config = dict(
    train_examples=50862,
    color_jitter=0.2,
    vocab_size=4585,
    encoder_isotropic=False,
    encoder_activation='gelu',
    text_encoder_layers=6,
    text_encoder_norm='layernorm',
    text_encoder_qk_norm=False,
    text_encoder_parallel_block=False,
    optimizer='soap',
    beta2=0.99,
    max_precond_dim=1024,
    epochs=55.9,
    lr_schedule='linear',
)
Rows from block 9 of the image encoder, named by matrix and row number. Each number is 50 + 12 x the weight over its row's rms, rounded and kept within 0 to 99. All counts start at 0. After the name is the row's rms in percent of the matrix's.
# f: depthwise 7x7 conv (encoder.blocks.9.mixer.f.weight, 768x1x7x7, trained with AdamW), a 7x7 kernel
f.497 108:44 44 71 58 39 43 54 42 32 32 38 41 46 42 47 48 45 56 56 39 53 43 47 61 62 56 32 43 25 39 59 64 50 36 57 60 22 36 42 42 33 49 66 47 44 46 38 82 47
f.498 112:41 39 63 48 30 60 19 43 43 36 44 45 53 60 56 63 53 62 59 50 44 28 60 51 68 59 51 48 39 46 33 45 39 37 60 64 46 46 53 51 43 53 55 31 39 43 52 12 64
f.499 086:61 56 77 54 48 53 63 48 39 41 36 49 31 43 57 53 42 44 38 48 86 51 58 70 69 66 72 51 43 44 38 39 51 44 45 43 39 52 42 48 42 57 61 59 65 59 47 24 56
f.500 096:69 54 31 57 38 60 44 50 42 42 36 35 33 57 54 53 48 48 45 46 39 40 66 65 72 70 72 59 58 29 29 29 32 37 47 45 44 48 49 45 49 59 53 46 41 47 60 62 29
f.501 089:81 20 53 41 53 67 51 34 59 60 56 52 48 52 70 52 58 60 49 51 18 59 51 60 66 56 58 51 49 47 59 54 53 42 36 33 58 60 62 60 53 35 58 25 61 47 54 46 55
f.502 110:56 42 60 59 40 53 34 46 42 33 26 30 28 27 43 58 56 62 60 52 39 50 55 50 56 59 66 52 47 57 47 48 45 54 46 38 48 40 38 39 40 64 36 70 57 60 36 14 49
f.503 113:59 54 23 60 46 33 54 64 62 63 64 63 56 51 47 55 61 58 49 43 42 63 33 41 38 36 29 31 59 40 55 51 48 47 56 46 56 70 71 69 61 58 65 53 53 76 35 45 53
f.504 102:38 48 45 40 57 60 45 82 52 59 62 57 63 69 58 48 67 58 53 62 31 61 46 68 63 62 70 40 62 48 68 57 56 57 32 69 55 68 61 58 54 51 55 40 56 62 42 68 56
f.505 097:46 51 41 51 55 50 51 41 43 48 43 50 44 37 34 56 49 50 52 40 37 24 33 30 24 30 31 36 64 60 45 47 42 57 55 50 51 50 48 41 47 29 31 51 64 18 39 66 39
f.506 096:72 27 59 46 63 64 28 62 45 47 48 47 54 61 50 60 50 60 63 52 30 60 60 58 63 60 52 52 57 29 39 34 45 52 57 60 46 42 51 57 53 22 75 36 48 65 29 51 46
f.507 123:50 54 65 69 52 39 63 42 46 38 42 43 41 77 32 51 40 40 36 39 17 45 63 64 61 67 63 67 54 39 42 43 45 44 49 55 55 54 54 50 58 59 49 47 48 43 49 27 26
f.508 092:53 52 58 49 49 33 65 59 32 41 46 49 42 27 52 35 41 46 40 42 51 65 40 65 67 59 57 48 67 31 47 57 44 32 61 24 58 67 73 64 47 53 35 48 56 37 39 71 53
f.509 070:66 39 14 77 54 48 59 76 51 47 48 56 52 58 62 50 43 61 61 62 50 37 51 50 59 52 58 50 44 55 37 54 45 53 47 54 49 47 50 44 52 34 30 54 36 34 14 44 57
f.510 110:49 47 54 32 26 47 51 47 51 53 44 57 58 50 76 59 60 48 49 39 77 52 55 51 42 39 32 55 43 62 63 51 54 28 49 13 61 57 57 56 42 57 71 67 52 37 47 67 52
f.511 080:43 38 43 26 56 45 59 56 41 34 42 31 42 48 39 46 52 58 51 49 47 46 46 52 58 51 53 43 56 42 67 70 66 53 38 84 38 50 50 43 45 62 43 42 18 68 61 30 42
f.512 095:43 38 61 61 46 58 62 46 53 47 53 44 51 32 55 55 58 64 61 60 61 48 37 31 38 31 35 13 60 45 39 49 41 43 65 50 74 64 68 59 73 51 63 54 57 60 48 43 51
f.513 091:63 35 52 48 51 35 36 68 55 54 57 52 51 51 46 38 39 34 32 33 42 49 62 65 64 76 53 64 51 56 49 48 51 41 76 40 52 35 39 56 47 65 38 25 59 63 70 47 43
f.514 107:54 68 38 35 67 66 60 56 63 55 53 50 58 61 53 62 62 58 58 62 53 36 68 65 70 67 70 62 40 53 50 51 53 49 65 41 60 57 58 53 53 54 58 73 60 42 44 85 50
f.515 091:43 52 58 49 57 52 69 58 56 65 58 62 52 42 36 64 62 66 63 73 44 44 30 34 36 38 41 39 91 48 45 50 54 42 71 53 56 52 47 38 36 46 46 68 43 56 54 52 51
f.516 106:63 66 36 73 34 45 58 51 55 50 50 47 35 61 66 51 52 49 58 45 56 61 48 51 48 54 46 16 62 40 56 41 46 52 53 26 57 75 76 75 56 56 57 37 57 37 53 52 59
f.517 096:31 40 39 41 40 41 38 22 36 36 33 44 48 74 41 53 44 59 64 64 60 62 53 56 62 43 48 48 54 51 44 43 39 36 58 33 36 43 40 53 53 43 47 82 64 34 54 39 38
f.518 104:45 38 61 42 27 59 65 44 55 35 37 35 49 37 36 74 47 52 44 52 52 63 78 42 58 51 56 33 60 62 34 59 53 52 55 57 59 43 50 49 44 30 43 39 43 20 55 29 54
f.519 104:64 45 63 66 83 51 34 56 50 51 51 47 48 50 48 38 30 31 27 33 40 28 56 62 63 66 58 29 50 57 55 57 59 57 43 62 40 40 42 45 37 47 57 66 50 66 48 59 51
f.520 095:29 30 55 43 50 35 58 64 50 50 52 47 46 45 50 55 45 44 44 39 46 77 49 37 39 41 47 66 25 60 58 64 67 65 45 55 66 54 60 59 64 45 52 55 26 73 68 65 41
f.521 111:77 79 35 53 40 66 58 60 55 45 51 47 57 72 28 50 49 49 52 49 48 58 64 60 64 65 70 58 42 41 37 30 39 45 49 50 45 46 46 49 54 68 39 75 66 61 54 45 50
f.522 120:54 70 78 73 42 54 52 48 46 46 55 41 44 65 59 47 47 61 46 43 47 40 51 38 55 35 52 38 62 64 48 63 53 66 49 31 55 44 60 52 63 25 31 39 37 33 27 57 35
f.523 108:48 86 52 52 63 43 47 35 50 47 50 56 55 48 56 60 51 51 46 59 44 21 48 57 54 55 54 69 60 41 56 48 53 46 37 46 24 29 24 34 29 41 60 42 62 50 50 39 36
f.524 101:31 74 50 56 46 55 52 38 41 35 43 43 53 58 53 41 37 47 44 51 39 62 47 37 56 38 58 74 63 72 51 77 45 73 68 35 56 46 52 34 61 37 38 42 47 35 41 54 34
f.525 086:50 43 57 44 39 23 58 64 50 50 44 60 65 51 43 43 44 44 38 56 74 40 36 42 43 37 50 66 56 43 53 61 60 65 69 26 51 60 54 59 59 55 50 72 68 68 67 42 29
f.526 094:71 31 59 50 65 37 35 43 43 33 43 46 54 24 60 50 56 56 58 48 48 52 59 52 60 67 66 66 81 42 34 40 43 42 28 40 56 53 45 53 48 32 33 34 40 51 41 51 48
f.527 091:37 27 34 47 15 60 52 52 48 56 57 48 57 72 54 55 59 62 53 70 62 46 31 38 30 40 37 37 61 59 58 54 54 56 54 56 50 57 53 68 52 68 33 60 50 58 61 44 35
f.528 106:56 67 46 35 27 19 39 33 33 29 36 35 41 53 47 60 47 57 51 53 41 61 54 60 61 56 55 45 33 32 37 37 36 39 68 57 51 41 43 42 48 54 45 61 66 47 62 55 40
f.529 093:53 60 55 49 33 49 42 43 54 40 41 51 46 46 29 30 29 30 45 44 39 55 57 57 50 62 48 25 65 55 57 46 63 46 21 34 60 61 61 57 50 50 82 52 40 44 67 37 49
f.530 115:44 26 68 57 43 54 48 32 54 55 47 50 51 60 68 40 41 38 38 34 25 34 65 69 65 65 59 45 66 52 54 52 50 54 54 34 55 47 43 43 50 25 56 43 43 75 67 46 59
f.531 090:35 74 26 36 48 53 15 57 67 45 42 48 55 29 33 58 50 48 34 37 52 53 45 57 64 50 49 54 57 47 46 47 48 40 61 19 39 44 57 61 47 56 46 40 54 46 31 51 42
f.532 086:62 39 56 57 55 43 54 47 64 67 58 60 60 50 56 53 60 58 56 46 84 61 56 56 54 50 52 42 42 41 53 60 61 57 58 44 48 51 47 55 57 68 67 74 43 45 13 44 80
f.533 089:48 34 45 51 62 58 53 53 66 64 62 56 53 50 39 62 56 54 37 48 71 42 29 30 38 42 36 37 58 64 69 69 64 67 37 70 43 48 45 43 39 58 59 37 34 42 28 39 55
f.534 106:51 44 65 35 68 59 63 52 52 58 55 56 52 53 57 54 59 52 54 57 42 51 38 34 26 26 37 22 63 54 60 63 68 69 56 50 57 58 61 63 65 56 68 76 57 47 52 54 37
f.535 098:55 38 48 45 58 56 50 41 34 40 33 45 36 44 57 44 48 39 49 46 60 78 66 63 55 66 64 38 39 33 40 28 35 31 30 56 41 51 41 51 50 41 50 20 37 45 47 36 44
f.536 107:50 41 49 61 55 51 57 65 41 39 42 54 50 43 26 59 60 63 76 60 49 61 53 31 27 37 37 44 27 48 47 43 54 35 66 51 62 50 58 62 44 64 43 39 22 47 39 61 33
f.537 104:49 25 54 57 60 23 70 49 44 38 34 45 36 56 52 51 57 63 56 42 44 35 49 46 63 44 47 46 51 48 42 64 38 62 86 57 41 27 42 21 55 51 55 45 57 54 47 52 40
f.538 103:60 70 44 59 50 54 35 48 42 38 38 32 42 42 60 54 49 51 47 53 64 62 54 55 64 58 65 40 75 48 40 44 38 56 42 20 36 35 34 43 40 49 31 65 59 53 55 27 34
f.539 122:50 44 50 62 50 56 36 58 28 27 34 35 40 40 61 42 40 41 41 43 17 56 67 56 58 57 58 66 40 50 54 55 56 51 62 58 43 39 40 41 53 47 35 56 51 13 52 49 63
f.540 090:51 47 48 49 42 56 65 59 57 54 53 53 44 64 61 51 31 46 34 48 38 53 73 56 65 51 60 43 60 54 53 65 54 64 25 35 40 35 37 33 38 67 41 55 59 63 56 84 33
f.541 088:40 48 50 47 30 39 45 55 62 41 50 41 39 38 44 51 51 64 49 43 25 68 38 37 46 40 39 41 69 64 59 69 57 57 54 51 59 55 62 53 70 45 45 81 64 63 71 35 57
f.542 097:36 62 22 46 59 43 38 32 41 27 34 26 39 40 61 41 44 47 43 41 37 46 37 49 61 63 60 43 43 42 48 53 58 50 68 48 61 52 48 47 52 33 18 55 55 52 40 63 63
f.543 092:54 47 70 58 39 47 33 41 46 36 44 42 48 27 64 64 57 60 58 51 54 72 51 55 43 55 50 62 66 43 38 33 39 45 42 61 70 65 61 63 59 82 69 43 55 52 54 36 39
f.544 097:41 53 68 55 38 52 26 51 58 48 47 48 54 54 23 52 50 42 34 39 42 20 58 51 49 49 58 50 51 58 56 59 63 66 56 72 53 50 53 59 55 26 14 41 53 43 37 50 58
f.545 102:47 52 36 57 75 66 54 34 40 45 47 48 46 53 71 58 59 61 60 52 70 48 37 28 33 36 43 33 48 52 56 59 62 45 49 82 56 45 49 44 56 36 76 54 64 53 66 46 51
f.546 099:56 50 68 43 53 40 27 55 50 52 49 52 51 40 51 51 66 64 68 59 64 62 53 44 44 41 46 50 69 44 37 41 38 48 11 40 43 48 43 46 40 81 51 46 49 35 64 43 31
f.547 125:77 54 45 39 56 35 31 54 35 31 33 35 31 28 44 43 44 49 44 39 60 76 61 60 67 64 57 64 54 50 51 56 49 43 80 51 49 50 48 44 49 51 46 56 44 51 40 67 51
f.548 096:55 48 58 39 55 46 36 52 42 41 37 41 48 67 69 53 52 56 48 48 61 46 74 54 76 56 75 35 52 51 33 47 31 48 63 39 53 41 48 38 45 61 51 45 32 27 26 34 63
f.549 109:32 56 58 51 47 61 47 54 33 44 40 46 37 56 48 30 46 45 53 32 19 75 43 63 58 62 46 50 50 43 59 56 59 58 29 37 52 46 44 41 51 71 45 19 59 45 33 46 62
f.550 111:62 68 33 65 60 56 68 31 46 33 32 30 43 58 45 56 51 50 56 54 53 00 53 50 55 55 55 45 65 45 49 49 46 47 60 54 62 64 61 53 47 51 40 50 40 53 51 60 57
f.551 109:36 44 54 26 47 48 73 40 60 63 63 61 71 50 53 54 47 46 49 51 53 65 48 38 34 36 38 53 23 48 43 42 41 44 47 51 67 69 67 68 65 39 51 45 47 42 38 25 56
f.552 099:52 34 61 49 54 36 69 60 57 51 53 51 52 61 61 50 51 56 53 54 57 52 69 76 79 75 71 36 65 51 52 52 47 55 61 68 55 59 50 55 54 52 40 37 46 49 52 38 16
f.553 098:41 52 46 30 76 42 60 43 57 52 56 44 56 57 52 65 39 69 56 57 50 40 52 28 43 24 31 23 63 38 44 55 53 56 72 53 36 58 53 67 50 45 54 53 69 67 54 39 50
f.554 108:22 55 43 54 50 43 22 45 46 45 43 42 43 38 36 48 47 47 51 35 24 44 47 44 40 47 33 46 47 50 59 45 65 49 64 61 65 73 59 67 50 43 29 28 43 45 29 57 56
f.555 087:35 68 40 31 65 63 53 37 40 50 54 50 47 77 26 58 64 49 48 53 34 60 48 53 58 58 65 63 69 45 58 50 49 44 73 53 55 64 56 53 49 50 18 47 50 35 49 65 39
f.556 111:40 48 39 39 53 44 44 40 55 56 58 55 52 51 25 51 46 43 45 46 29 47 66 65 60 66 55 53 48 42 41 43 46 43 33 59 30 29 25 31 34 44 38 49 53 51 18 30 52
f.557 086:35 34 50 29 34 35 50 30 64 63 58 58 51 62 62 44 39 49 54 53 72 57 54 60 66 63 58 84 35 50 50 56 62 57 52 58 54 52 44 34 41 51 48 61 58 64 36 29 44
f.558 125:34 63 36 67 59 38 63 32 54 44 52 44 45 47 61 57 54 66 56 57 72 52 32 42 47 44 27 59 33 41 48 48 50 36 50 43 65 65 60 64 59 42 43 82 40 44 50 30 39
f.559 100:64 62 39 53 52 39 59 44 38 44 48 51 67 45 25 57 61 61 64 53 45 50 43 38 50 41 51 45 28 39 34 36 37 34 27 19 58 51 64 65 53 40 41 40 31 49 36 60 55
f.560 099:49 52 52 25 52 33 76 55 58 60 60 64 64 19 46 54 52 50 56 58 47 53 67 54 53 59 57 45 44 45 38 35 38 46 47 52 48 40 42 46 51 56 68 53 47 65 91 60 44
f.561 095:50 49 37 45 75 79 48 64 57 46 50 46 55 65 54 52 48 56 60 65 60 36 37 41 38 37 30 48 63 55 51 60 51 56 57 42 72 67 74 68 67 71 42 53 49 55 45 40 58
f.562 121:34 52 64 18 46 77 34 34 49 42 46 42 52 45 44 49 41 40 42 46 35 34 37 40 40 38 36 49 27 43 47 49 51 47 50 51 40 38 34 37 36 62 37 34 58 32 53 41 61
f.563 110:47 57 44 54 40 40 26 74 52 59 62 63 65 39 45 48 59 53 54 41 51 36 40 45 53 48 45 68 59 41 40 42 47 36 43 36 60 61 68 64 62 51 61 24 39 75 48 66 28
f.564 086:58 41 42 44 59 33 64 44 33 38 28 35 17 55 59 61 50 58 67 54 48 35 47 54 56 61 52 69 47 35 34 40 38 36 54 45 60 55 52 51 61 44 66 46 63 34 40 42 28
f.565 094:70 78 46 50 54 57 27 17 33 47 48 48 50 61 51 38 54 55 57 61 54 48 45 57 52 55 66 53 70 36 49 39 58 58 28 40 39 47 43 47 42 75 53 59 57 41 42 50 29
f.566 099:72 74 71 67 68 31 38 52 46 45 42 48 49 68 31 46 38 40 41 47 51 66 47 41 42 36 37 43 19 42 48 51 49 53 57 51 34 39 42 42 45 48 52 37 47 61 37 64 64
f.567 093:32 36 28 52 61 58 56 53 41 54 44 47 52 39 29 55 66 64 64 55 66 58 40 44 41 36 36 46 33 48 44 39 44 44 55 57 56 64 59 65 62 60 69 73 53 56 69 23 59
f.568 097:50 60 32 45 60 53 16 81 59 51 54 55 54 30 55 61 57 51 60 59 69 39 52 53 50 55 64 42 49 35 53 41 52 55 40 64 28 39 35 38 35 62 42 49 58 47 65 52 69
f.569 101:40 50 70 40 70 51 11 49 70 59 64 58 69 50 47 69 55 59 56 61 62 62 63 55 56 53 60 42 62 39 31 34 34 41 35 36 45 43 44 44 46 58 43 43 47 49 50 57 57
f.570 086:55 64 57 55 63 51 69 57 54 51 53 45 33 47 46 43 46 44 57 47 50 53 55 56 53 48 50 38 28 41 48 52 44 51 77 57 23 37 35 24 21 54 64 41 37 54 47 47 79
f.571 089:59 63 50 37 56 31 50 50 54 47 54 49 50 44 34 51 59 67 65 55 57 45 48 54 55 58 48 70 61 43 48 52 54 46 60 54 26 24 21 29 28 71 62 29 64 45 42 45 47
f.572 100:46 25 55 32 54 40 68 43 51 45 50 50 65 46 52 60 48 67 60 64 71 49 43 34 42 28 37 62 35 36 41 44 41 43 34 61 68 73 66 63 65 44 53 49 59 43 46 58 66
f.573 110:60 76 58 65 47 59 51 80 38 45 41 48 38 61 71 35 43 50 46 41 56 68 35 43 48 40 30 57 34 65 51 62 50 57 36 49 65 61 65 59 69 51 46 32 47 43 55 39 40
f.574 105:46 20 50 36 42 58 66 52 55 58 53 53 48 49 44 52 29 31 37 39 50 42 71 55 58 62 70 49 35 63 40 45 38 51 75 60 46 39 48 42 49 61 31 35 74 54 52 35 58
f.575 100:24 52 51 31 47 66 39 34 68 64 67 52 67 50 55 62 53 56 49 52 59 49 45 40 48 36 47 19 42 56 50 54 43 50 48 35 53 51 52 54 53 52 60 38 27 60 81 62 66
f.576 116:63 41 51 63 76 36 55 65 34 32 39 43 44 58 36 38 40 41 40 46 50 58 57 67 59 54 57 41 46 63 61 53 59 61 25 66 53 53 54 50 61 73 57 73 30 40 51 38 42
f.577 122:28 43 23 60 54 54 74 48 61 65 59 54 64 37 74 54 53 53 55 67 56 68 53 39 37 37 50 63 76 53 45 52 47 61 55 54 59 60 60 54 66 50 38 41 52 67 35 41 59
f.578 100:30 39 77 41 46 39 30 57 73 65 69 63 59 35 60 40 41 42 44 48 50 53 53 55 55 62 53 42 47 58 50 48 41 46 53 28 55 45 47 50 59 59 61 53 57 48 88 46 31
f.579 087:59 42 20 45 42 72 36 46 39 41 42 49 43 41 50 40 34 38 46 54 52 34 41 44 36 41 54 64 29 57 72 60 60 48 45 40 55 64 64 70 66 38 41 44 40 66 58 69 52
f.580 090:28 64 38 17 51 41 34 35 63 62 62 65 63 44 52 58 50 54 55 64 38 60 41 42 41 37 58 61 46 51 57 55 56 60 60 41 61 67 56 57 46 42 71 81 55 57 57 40 48
f.581 097:33 51 55 74 50 67 75 50 48 51 47 46 42 46 64 63 60 64 62 49 46 56 44 59 58 55 36 68 66 35 35 36 44 43 19 51 50 46 51 41 57 71 64 31 53 56 37 40 62
f.582 102:47 40 62 47 43 34 63 55 54 59 59 57 60 56 46 60 44 49 46 60 58 50 68 36 56 39 66 47 57 70 23 56 33 71 63 40 66 37 58 35 65 40 41 60 59 27 33 38 62
f.583 092:34 57 61 25 34 32 53 43 61 68 64 63 63 57 61 55 53 53 53 57 44 76 46 40 32 27 37 65 60 51 60 58 62 54 38 55 51 69 58 67 50 55 48 53 31 47 64 57 39
f.584 125:59 20 63 49 77 33 43 71 54 53 53 51 52 45 51 48 45 47 47 58 39 39 40 40 40 38 57 57 55 59 65 65 53 67 45 32 48 54 47 44 49 59 30 67 40 32 47 53 19
f.585 109:38 27 50 54 39 58 62 39 53 54 56 53 40 40 54 72 52 60 58 55 50 57 52 56 45 42 32 34 72 39 54 42 49 41 39 39 49 55 57 62 64 40 23 71 39 78 56 74 51
f.586 101:67 47 74 64 43 37 50 62 32 38 44 43 36 62 65 39 33 38 41 40 59 54 63 63 62 62 66 34 47 59 61 62 57 64 47 50 55 47 54 54 68 56 67 58 57 28 45 27 60
f.587 103:44 73 59 77 56 49 46 69 35 56 46 53 36 45 62 40 38 38 52 34 30 64 55 65 57 71 54 71 48 29 48 37 48 38 41 59 37 60 46 55 39 65 48 47 50 62 39 64 59
f.588 090:29 49 50 55 63 55 51 54 40 36 42 45 49 53 80 44 52 52 47 45 51 65 37 35 32 32 35 66 78 51 49 37 41 32 65 20 47 50 49 50 44 53 38 43 53 26 49 43 49
f.589 108:54 20 47 41 57 45 58 58 45 48 45 46 34 55 44 37 40 39 43 37 49 56 53 55 54 55 46 39 41 58 58 63 60 55 52 74 34 27 27 28 34 81 49 56 43 36 51 37 57
f.590 103:65 70 36 47 61 57 42 57 44 44 45 45 43 77 36 52 28 32 41 53 52 55 71 65 66 71 69 33 39 51 36 44 41 51 38 56 56 52 47 49 47 22 40 47 48 56 60 65 40
f.591 110:57 60 47 38 32 35 50 61 40 37 48 61 67 66 57 36 42 47 58 64 44 38 57 61 47 46 37 42 33 70 68 50 35 22 46 43 61 68 58 43 23 46 45 58 43 62 34 56 43
f.592 090:34 37 43 25 24 67 56 57 49 51 64 53 56 48 48 24 58 56 56 26 54 49 20 46 53 58 28 36 43 37 55 50 54 48 54 59 61 62 59 55 65 42 57 64 56 46 55 41 64
f.593 095:57 39 52 48 77 72 49 55 64 49 46 46 66 42 52 68 63 54 54 71 79 46 57 58 53 54 61 47 74 35 41 35 37 48 52 41 40 45 39 43 51 30 66 37 53 46 59 54 69
f.594 098:48 68 46 38 42 86 59 53 50 47 40 51 43 47 25 50 45 50 47 48 43 44 59 55 54 57 50 34 25 36 40 43 44 46 27 62 58 56 57 42 50 48 43 17 51 44 62 35 33
f.595 099:69 53 66 36 56 51 51 65 47 32 32 22 29 58 59 60 46 50 44 46 66 37 57 51 51 45 51 61 50 41 66 67 70 61 56 37 51 54 52 54 42 67 26 50 44 48 46 76 49
f.596 101:52 20 59 67 55 52 54 54 55 58 64 62 55 50 33 52 57 60 58 59 27 70 39 49 44 44 41 46 42 44 34 39 45 45 34 52 62 68 71 76 53 31 64 45 65 45 61 52 42
f.597 104:33 35 45 38 52 52 40 45 65 59 65 61 70 66 62 54 53 55 60 53 59 67 40 33 34 40 38 52 40 77 58 60 59 65 32 48 68 51 62 63 67 59 60 60 61 60 63 60 46
f.598 088:75 50 66 69 59 65 49 34 39 47 42 37 33 55 36 51 65 53 57 54 54 61 46 54 30 53 46 48 65 46 53 33 50 53 44 52 58 48 56 74 83 53 45 31 65 52 41 36 65
f.599 082:46 45 32 30 38 57 47 77 62 53 58 55 64 36 81 56 59 51 59 53 41 55 47 49 40 47 54 41 30 41 49 48 48 42 33 40 56 63 47 65 75 62 54 70 31 34 43 45 42
f.600 124:47 49 46 41 63 26 40 58 66 69 75 71 76 41 78 45 42 46 44 49 46 31 41 42 42 42 41 47 47 56 61 63 58 49 70 57 47 46 48 49 49 43 54 37 41 45 61 70 41
f.601 101:58 59 58 63 83 41 48 41 54 63 66 70 66 59 39 54 64 61 61 56 81 45 46 46 44 39 44 70 56 48 39 40 40 48 37 26 42 41 43 48 51 47 51 64 52 31 52 51 38
f.602 106:64 39 54 67 51 28 50 41 50 46 43 50 42 62 33 67 64 64 58 63 27 51 68 53 52 59 57 66 66 37 29 27 34 43 66 44 61 61 53 53 49 35 34 58 49 52 67 39 47
f.603 091:39 67 51 60 70 52 57 57 45 45 44 53 50 44 47 42 50 50 62 40 38 46 33 39 29 43 24 33 60 43 39 47 45 42 69 45 50 44 59 51 66 76 64 60 66 29 32 30 49
f.604 091:42 54 59 50 74 56 50 59 49 48 49 49 46 35 36 55 58 66 61 58 27 54 58 58 65 54 40 66 21 45 32 30 32 35 42 30 54 61 55 60 58 51 55 36 68 44 46 44 69
f.605 106:55 60 65 84 52 32 35 56 48 62 57 53 51 48 63 50 55 48 48 56 61 44 49 48 53 47 48 49 64 48 49 42 36 40 60 57 61 71 68 75 67 72 74 34 44 42 64 49 61
f.606 098:56 67 40 45 50 78 48 45 44 48 48 50 57 72 36 42 62 56 60 59 36 30 45 64 58 60 56 66 43 33 41 34 37 50 60 73 47 47 40 37 34 57 58 45 61 50 74 35 35
f.607 097:45 56 35 40 26 50 54 51 33 47 43 43 50 55 79 44 49 46 40 37 36 53 42 42 39 41 38 66 17 49 55 50 59 58 50 52 54 60 63 65 61 69 29 33 41 33 51 61 58
f.608 096:54 40 35 45 57 56 47 53 35 41 44 42 32 51 53 43 39 44 45 55 55 38 58 60 58 58 74 26 33 40 30 31 38 60 78 66 56 50 54 56 57 31 50 61 57 35 60 71 39
f.609 090:54 57 34 64 52 43 43 51 25 37 33 39 28 44 54 41 52 57 59 52 46 39 47 39 42 42 34 79 40 60 55 71 57 49 52 27 56 47 59 52 53 36 55 50 36 22 35 47 59
f.610 101:57 49 46 40 48 27 52 53 37 49 47 51 39 54 37 36 42 40 41 26 42 39 47 53 52 51 40 58 68 57 60 61 67 71 50 74 45 42 45 46 52 16 66 50 53 57 18 50 52
f.611 067:36 40 59 22 57 62 71 43 54 33 40 34 43 67 36 54 53 49 48 41 52 55 43 35 43 34 46 43 61 46 40 45 28 51 40 72 45 48 57 56 55 50 64 77 49 51 23 53 45
f.612 094:63 70 29 54 70 52 69 42 53 58 61 58 57 34 52 26 33 38 41 38 39 67 61 57 51 51 48 47 51 47 54 46 59 37 45 24 57 57 59 64 63 70 45 66 37 57 55 59 33
f.613 096:44 71 51 50 28 47 49 64 77 72 69 53 44 48 54 60 51 49 46 39 48 50 56 49 51 44 32 46 72 51 48 55 59 47 49 36 50 49 45 51 52 38 64 78 61 53 33 15 55
f.614 104:38 43 63 57 81 39 32 57 37 42 35 46 39 37 41 39 38 32 38 43 24 45 56 66 60 65 64 72 62 56 58 57 59 57 58 52 55 40 42 48 47 42 57 38 57 51 46 36 33
f.615 089:62 53 56 46 41 17 55 50 59 61 60 57 55 81 64 33 56 45 42 39 25 62 45 60 56 55 42 50 47 47 58 62 50 43 64 54 40 31 44 47 46 62 40 28 44 65 71 41 41
f.616 103:82 41 38 35 59 52 29 65 67 62 66 61 59 56 60 68 51 64 60 67 37 36 41 42 39 46 48 50 45 54 45 41 43 38 52 54 66 67 63 61 51 53 75 47 50 44 43 64 40
f.617 091:36 32 56 44 78 32 66 41 54 53 59 58 72 54 39 53 51 53 54 65 67 66 59 53 61 49 60 50 66 32 49 42 35 46 49 36 37 37 40 28 32 49 59 53 48 46 41 39 72
f.618 103:54 62 42 59 61 40 56 71 52 56 54 55 48 33 47 40 44 36 45 41 51 70 37 38 37 43 38 67 41 61 60 60 59 54 36 46 57 58 49 52 38 55 40 48 18 18 27 60 59
f.619 110:51 62 79 68 27 55 45 42 50 55 58 64 60 55 43 38 34 35 36 41 48 54 67 66 55 57 55 33 45 39 44 51 47 53 49 51 36 39 39 40 39 51 30 67 50 28 46 26 35
f.620 101:76 41 55 28 56 31 55 35 65 56 60 57 65 41 60 77 58 55 50 61 61 38 61 50 49 62 63 49 62 33 38 30 46 39 49 35 31 46 37 53 36 47 38 53 52 46 67 54 45
f.621 102:59 28 27 43 59 38 49 51 65 56 63 66 71 61 43 56 58 61 59 62 52 84 45 43 41 36 40 39 60 39 42 37 38 37 36 50 37 45 44 45 43 47 73 50 51 49 48 39 66
f.622 079:56 61 41 65 73 65 58 60 47 54 53 53 55 56 73 43 51 43 50 50 48 17 60 60 65 64 64 70 68 43 47 45 43 40 46 56 46 53 61 65 67 66 67 47 45 53 53 32 30
f.623 115:54 43 32 63 48 67 67 69 74 61 54 35 30 51 50 70 66 58 39 37 61 48 60 61 46 34 35 38 50 62 58 50 51 54 43 68 38 44 41 54 52 63 68 68 63 56 40 59 57
f.624 090:32 38 35 73 50 31 35 46 65 60 64 71 68 59 42 65 61 51 48 52 49 32 52 45 47 40 57 75 66 46 40 42 35 41 39 27 44 49 51 55 51 53 49 39 59 70 45 37 40
f.625 128:38 36 45 80 52 57 44 42 39 42 44 44 43 37 28 45 49 47 45 46 38 60 44 42 42 44 50 58 37 65 47 59 54 66 36 81 70 58 65 57 66 77 47 47 53 34 46 56 62
f.626 118:61 48 34 61 52 55 50 53 45 52 51 50 43 58 62 54 57 61 64 45 68 74 43 40 42 52 40 68 21 50 37 42 48 43 59 49 79 68 75 64 73 38 49 47 41 57 36 47 46
f.627 100:60 37 69 40 36 42 35 35 45 59 56 61 61 54 45 67 59 48 37 29 64 55 74 64 54 34 24 40 27 55 54 57 48 43 29 42 47 41 43 45 51 36 61 56 55 31 55 45 47
f.628 082:62 33 49 61 59 41 43 45 32 39 33 50 36 55 52 56 55 46 49 39 63 56 49 65 60 61 56 58 58 21 36 50 44 52 61 46 30 42 53 48 40 63 38 77 60 22 27 48 45
f.629 106:44 46 57 57 60 45 55 67 33 46 42 46 54 55 39 49 60 51 47 51 32 83 46 54 48 44 47 50 47 50 60 55 54 46 68 58 26 23 26 30 33 59 74 44 50 48 33 53 63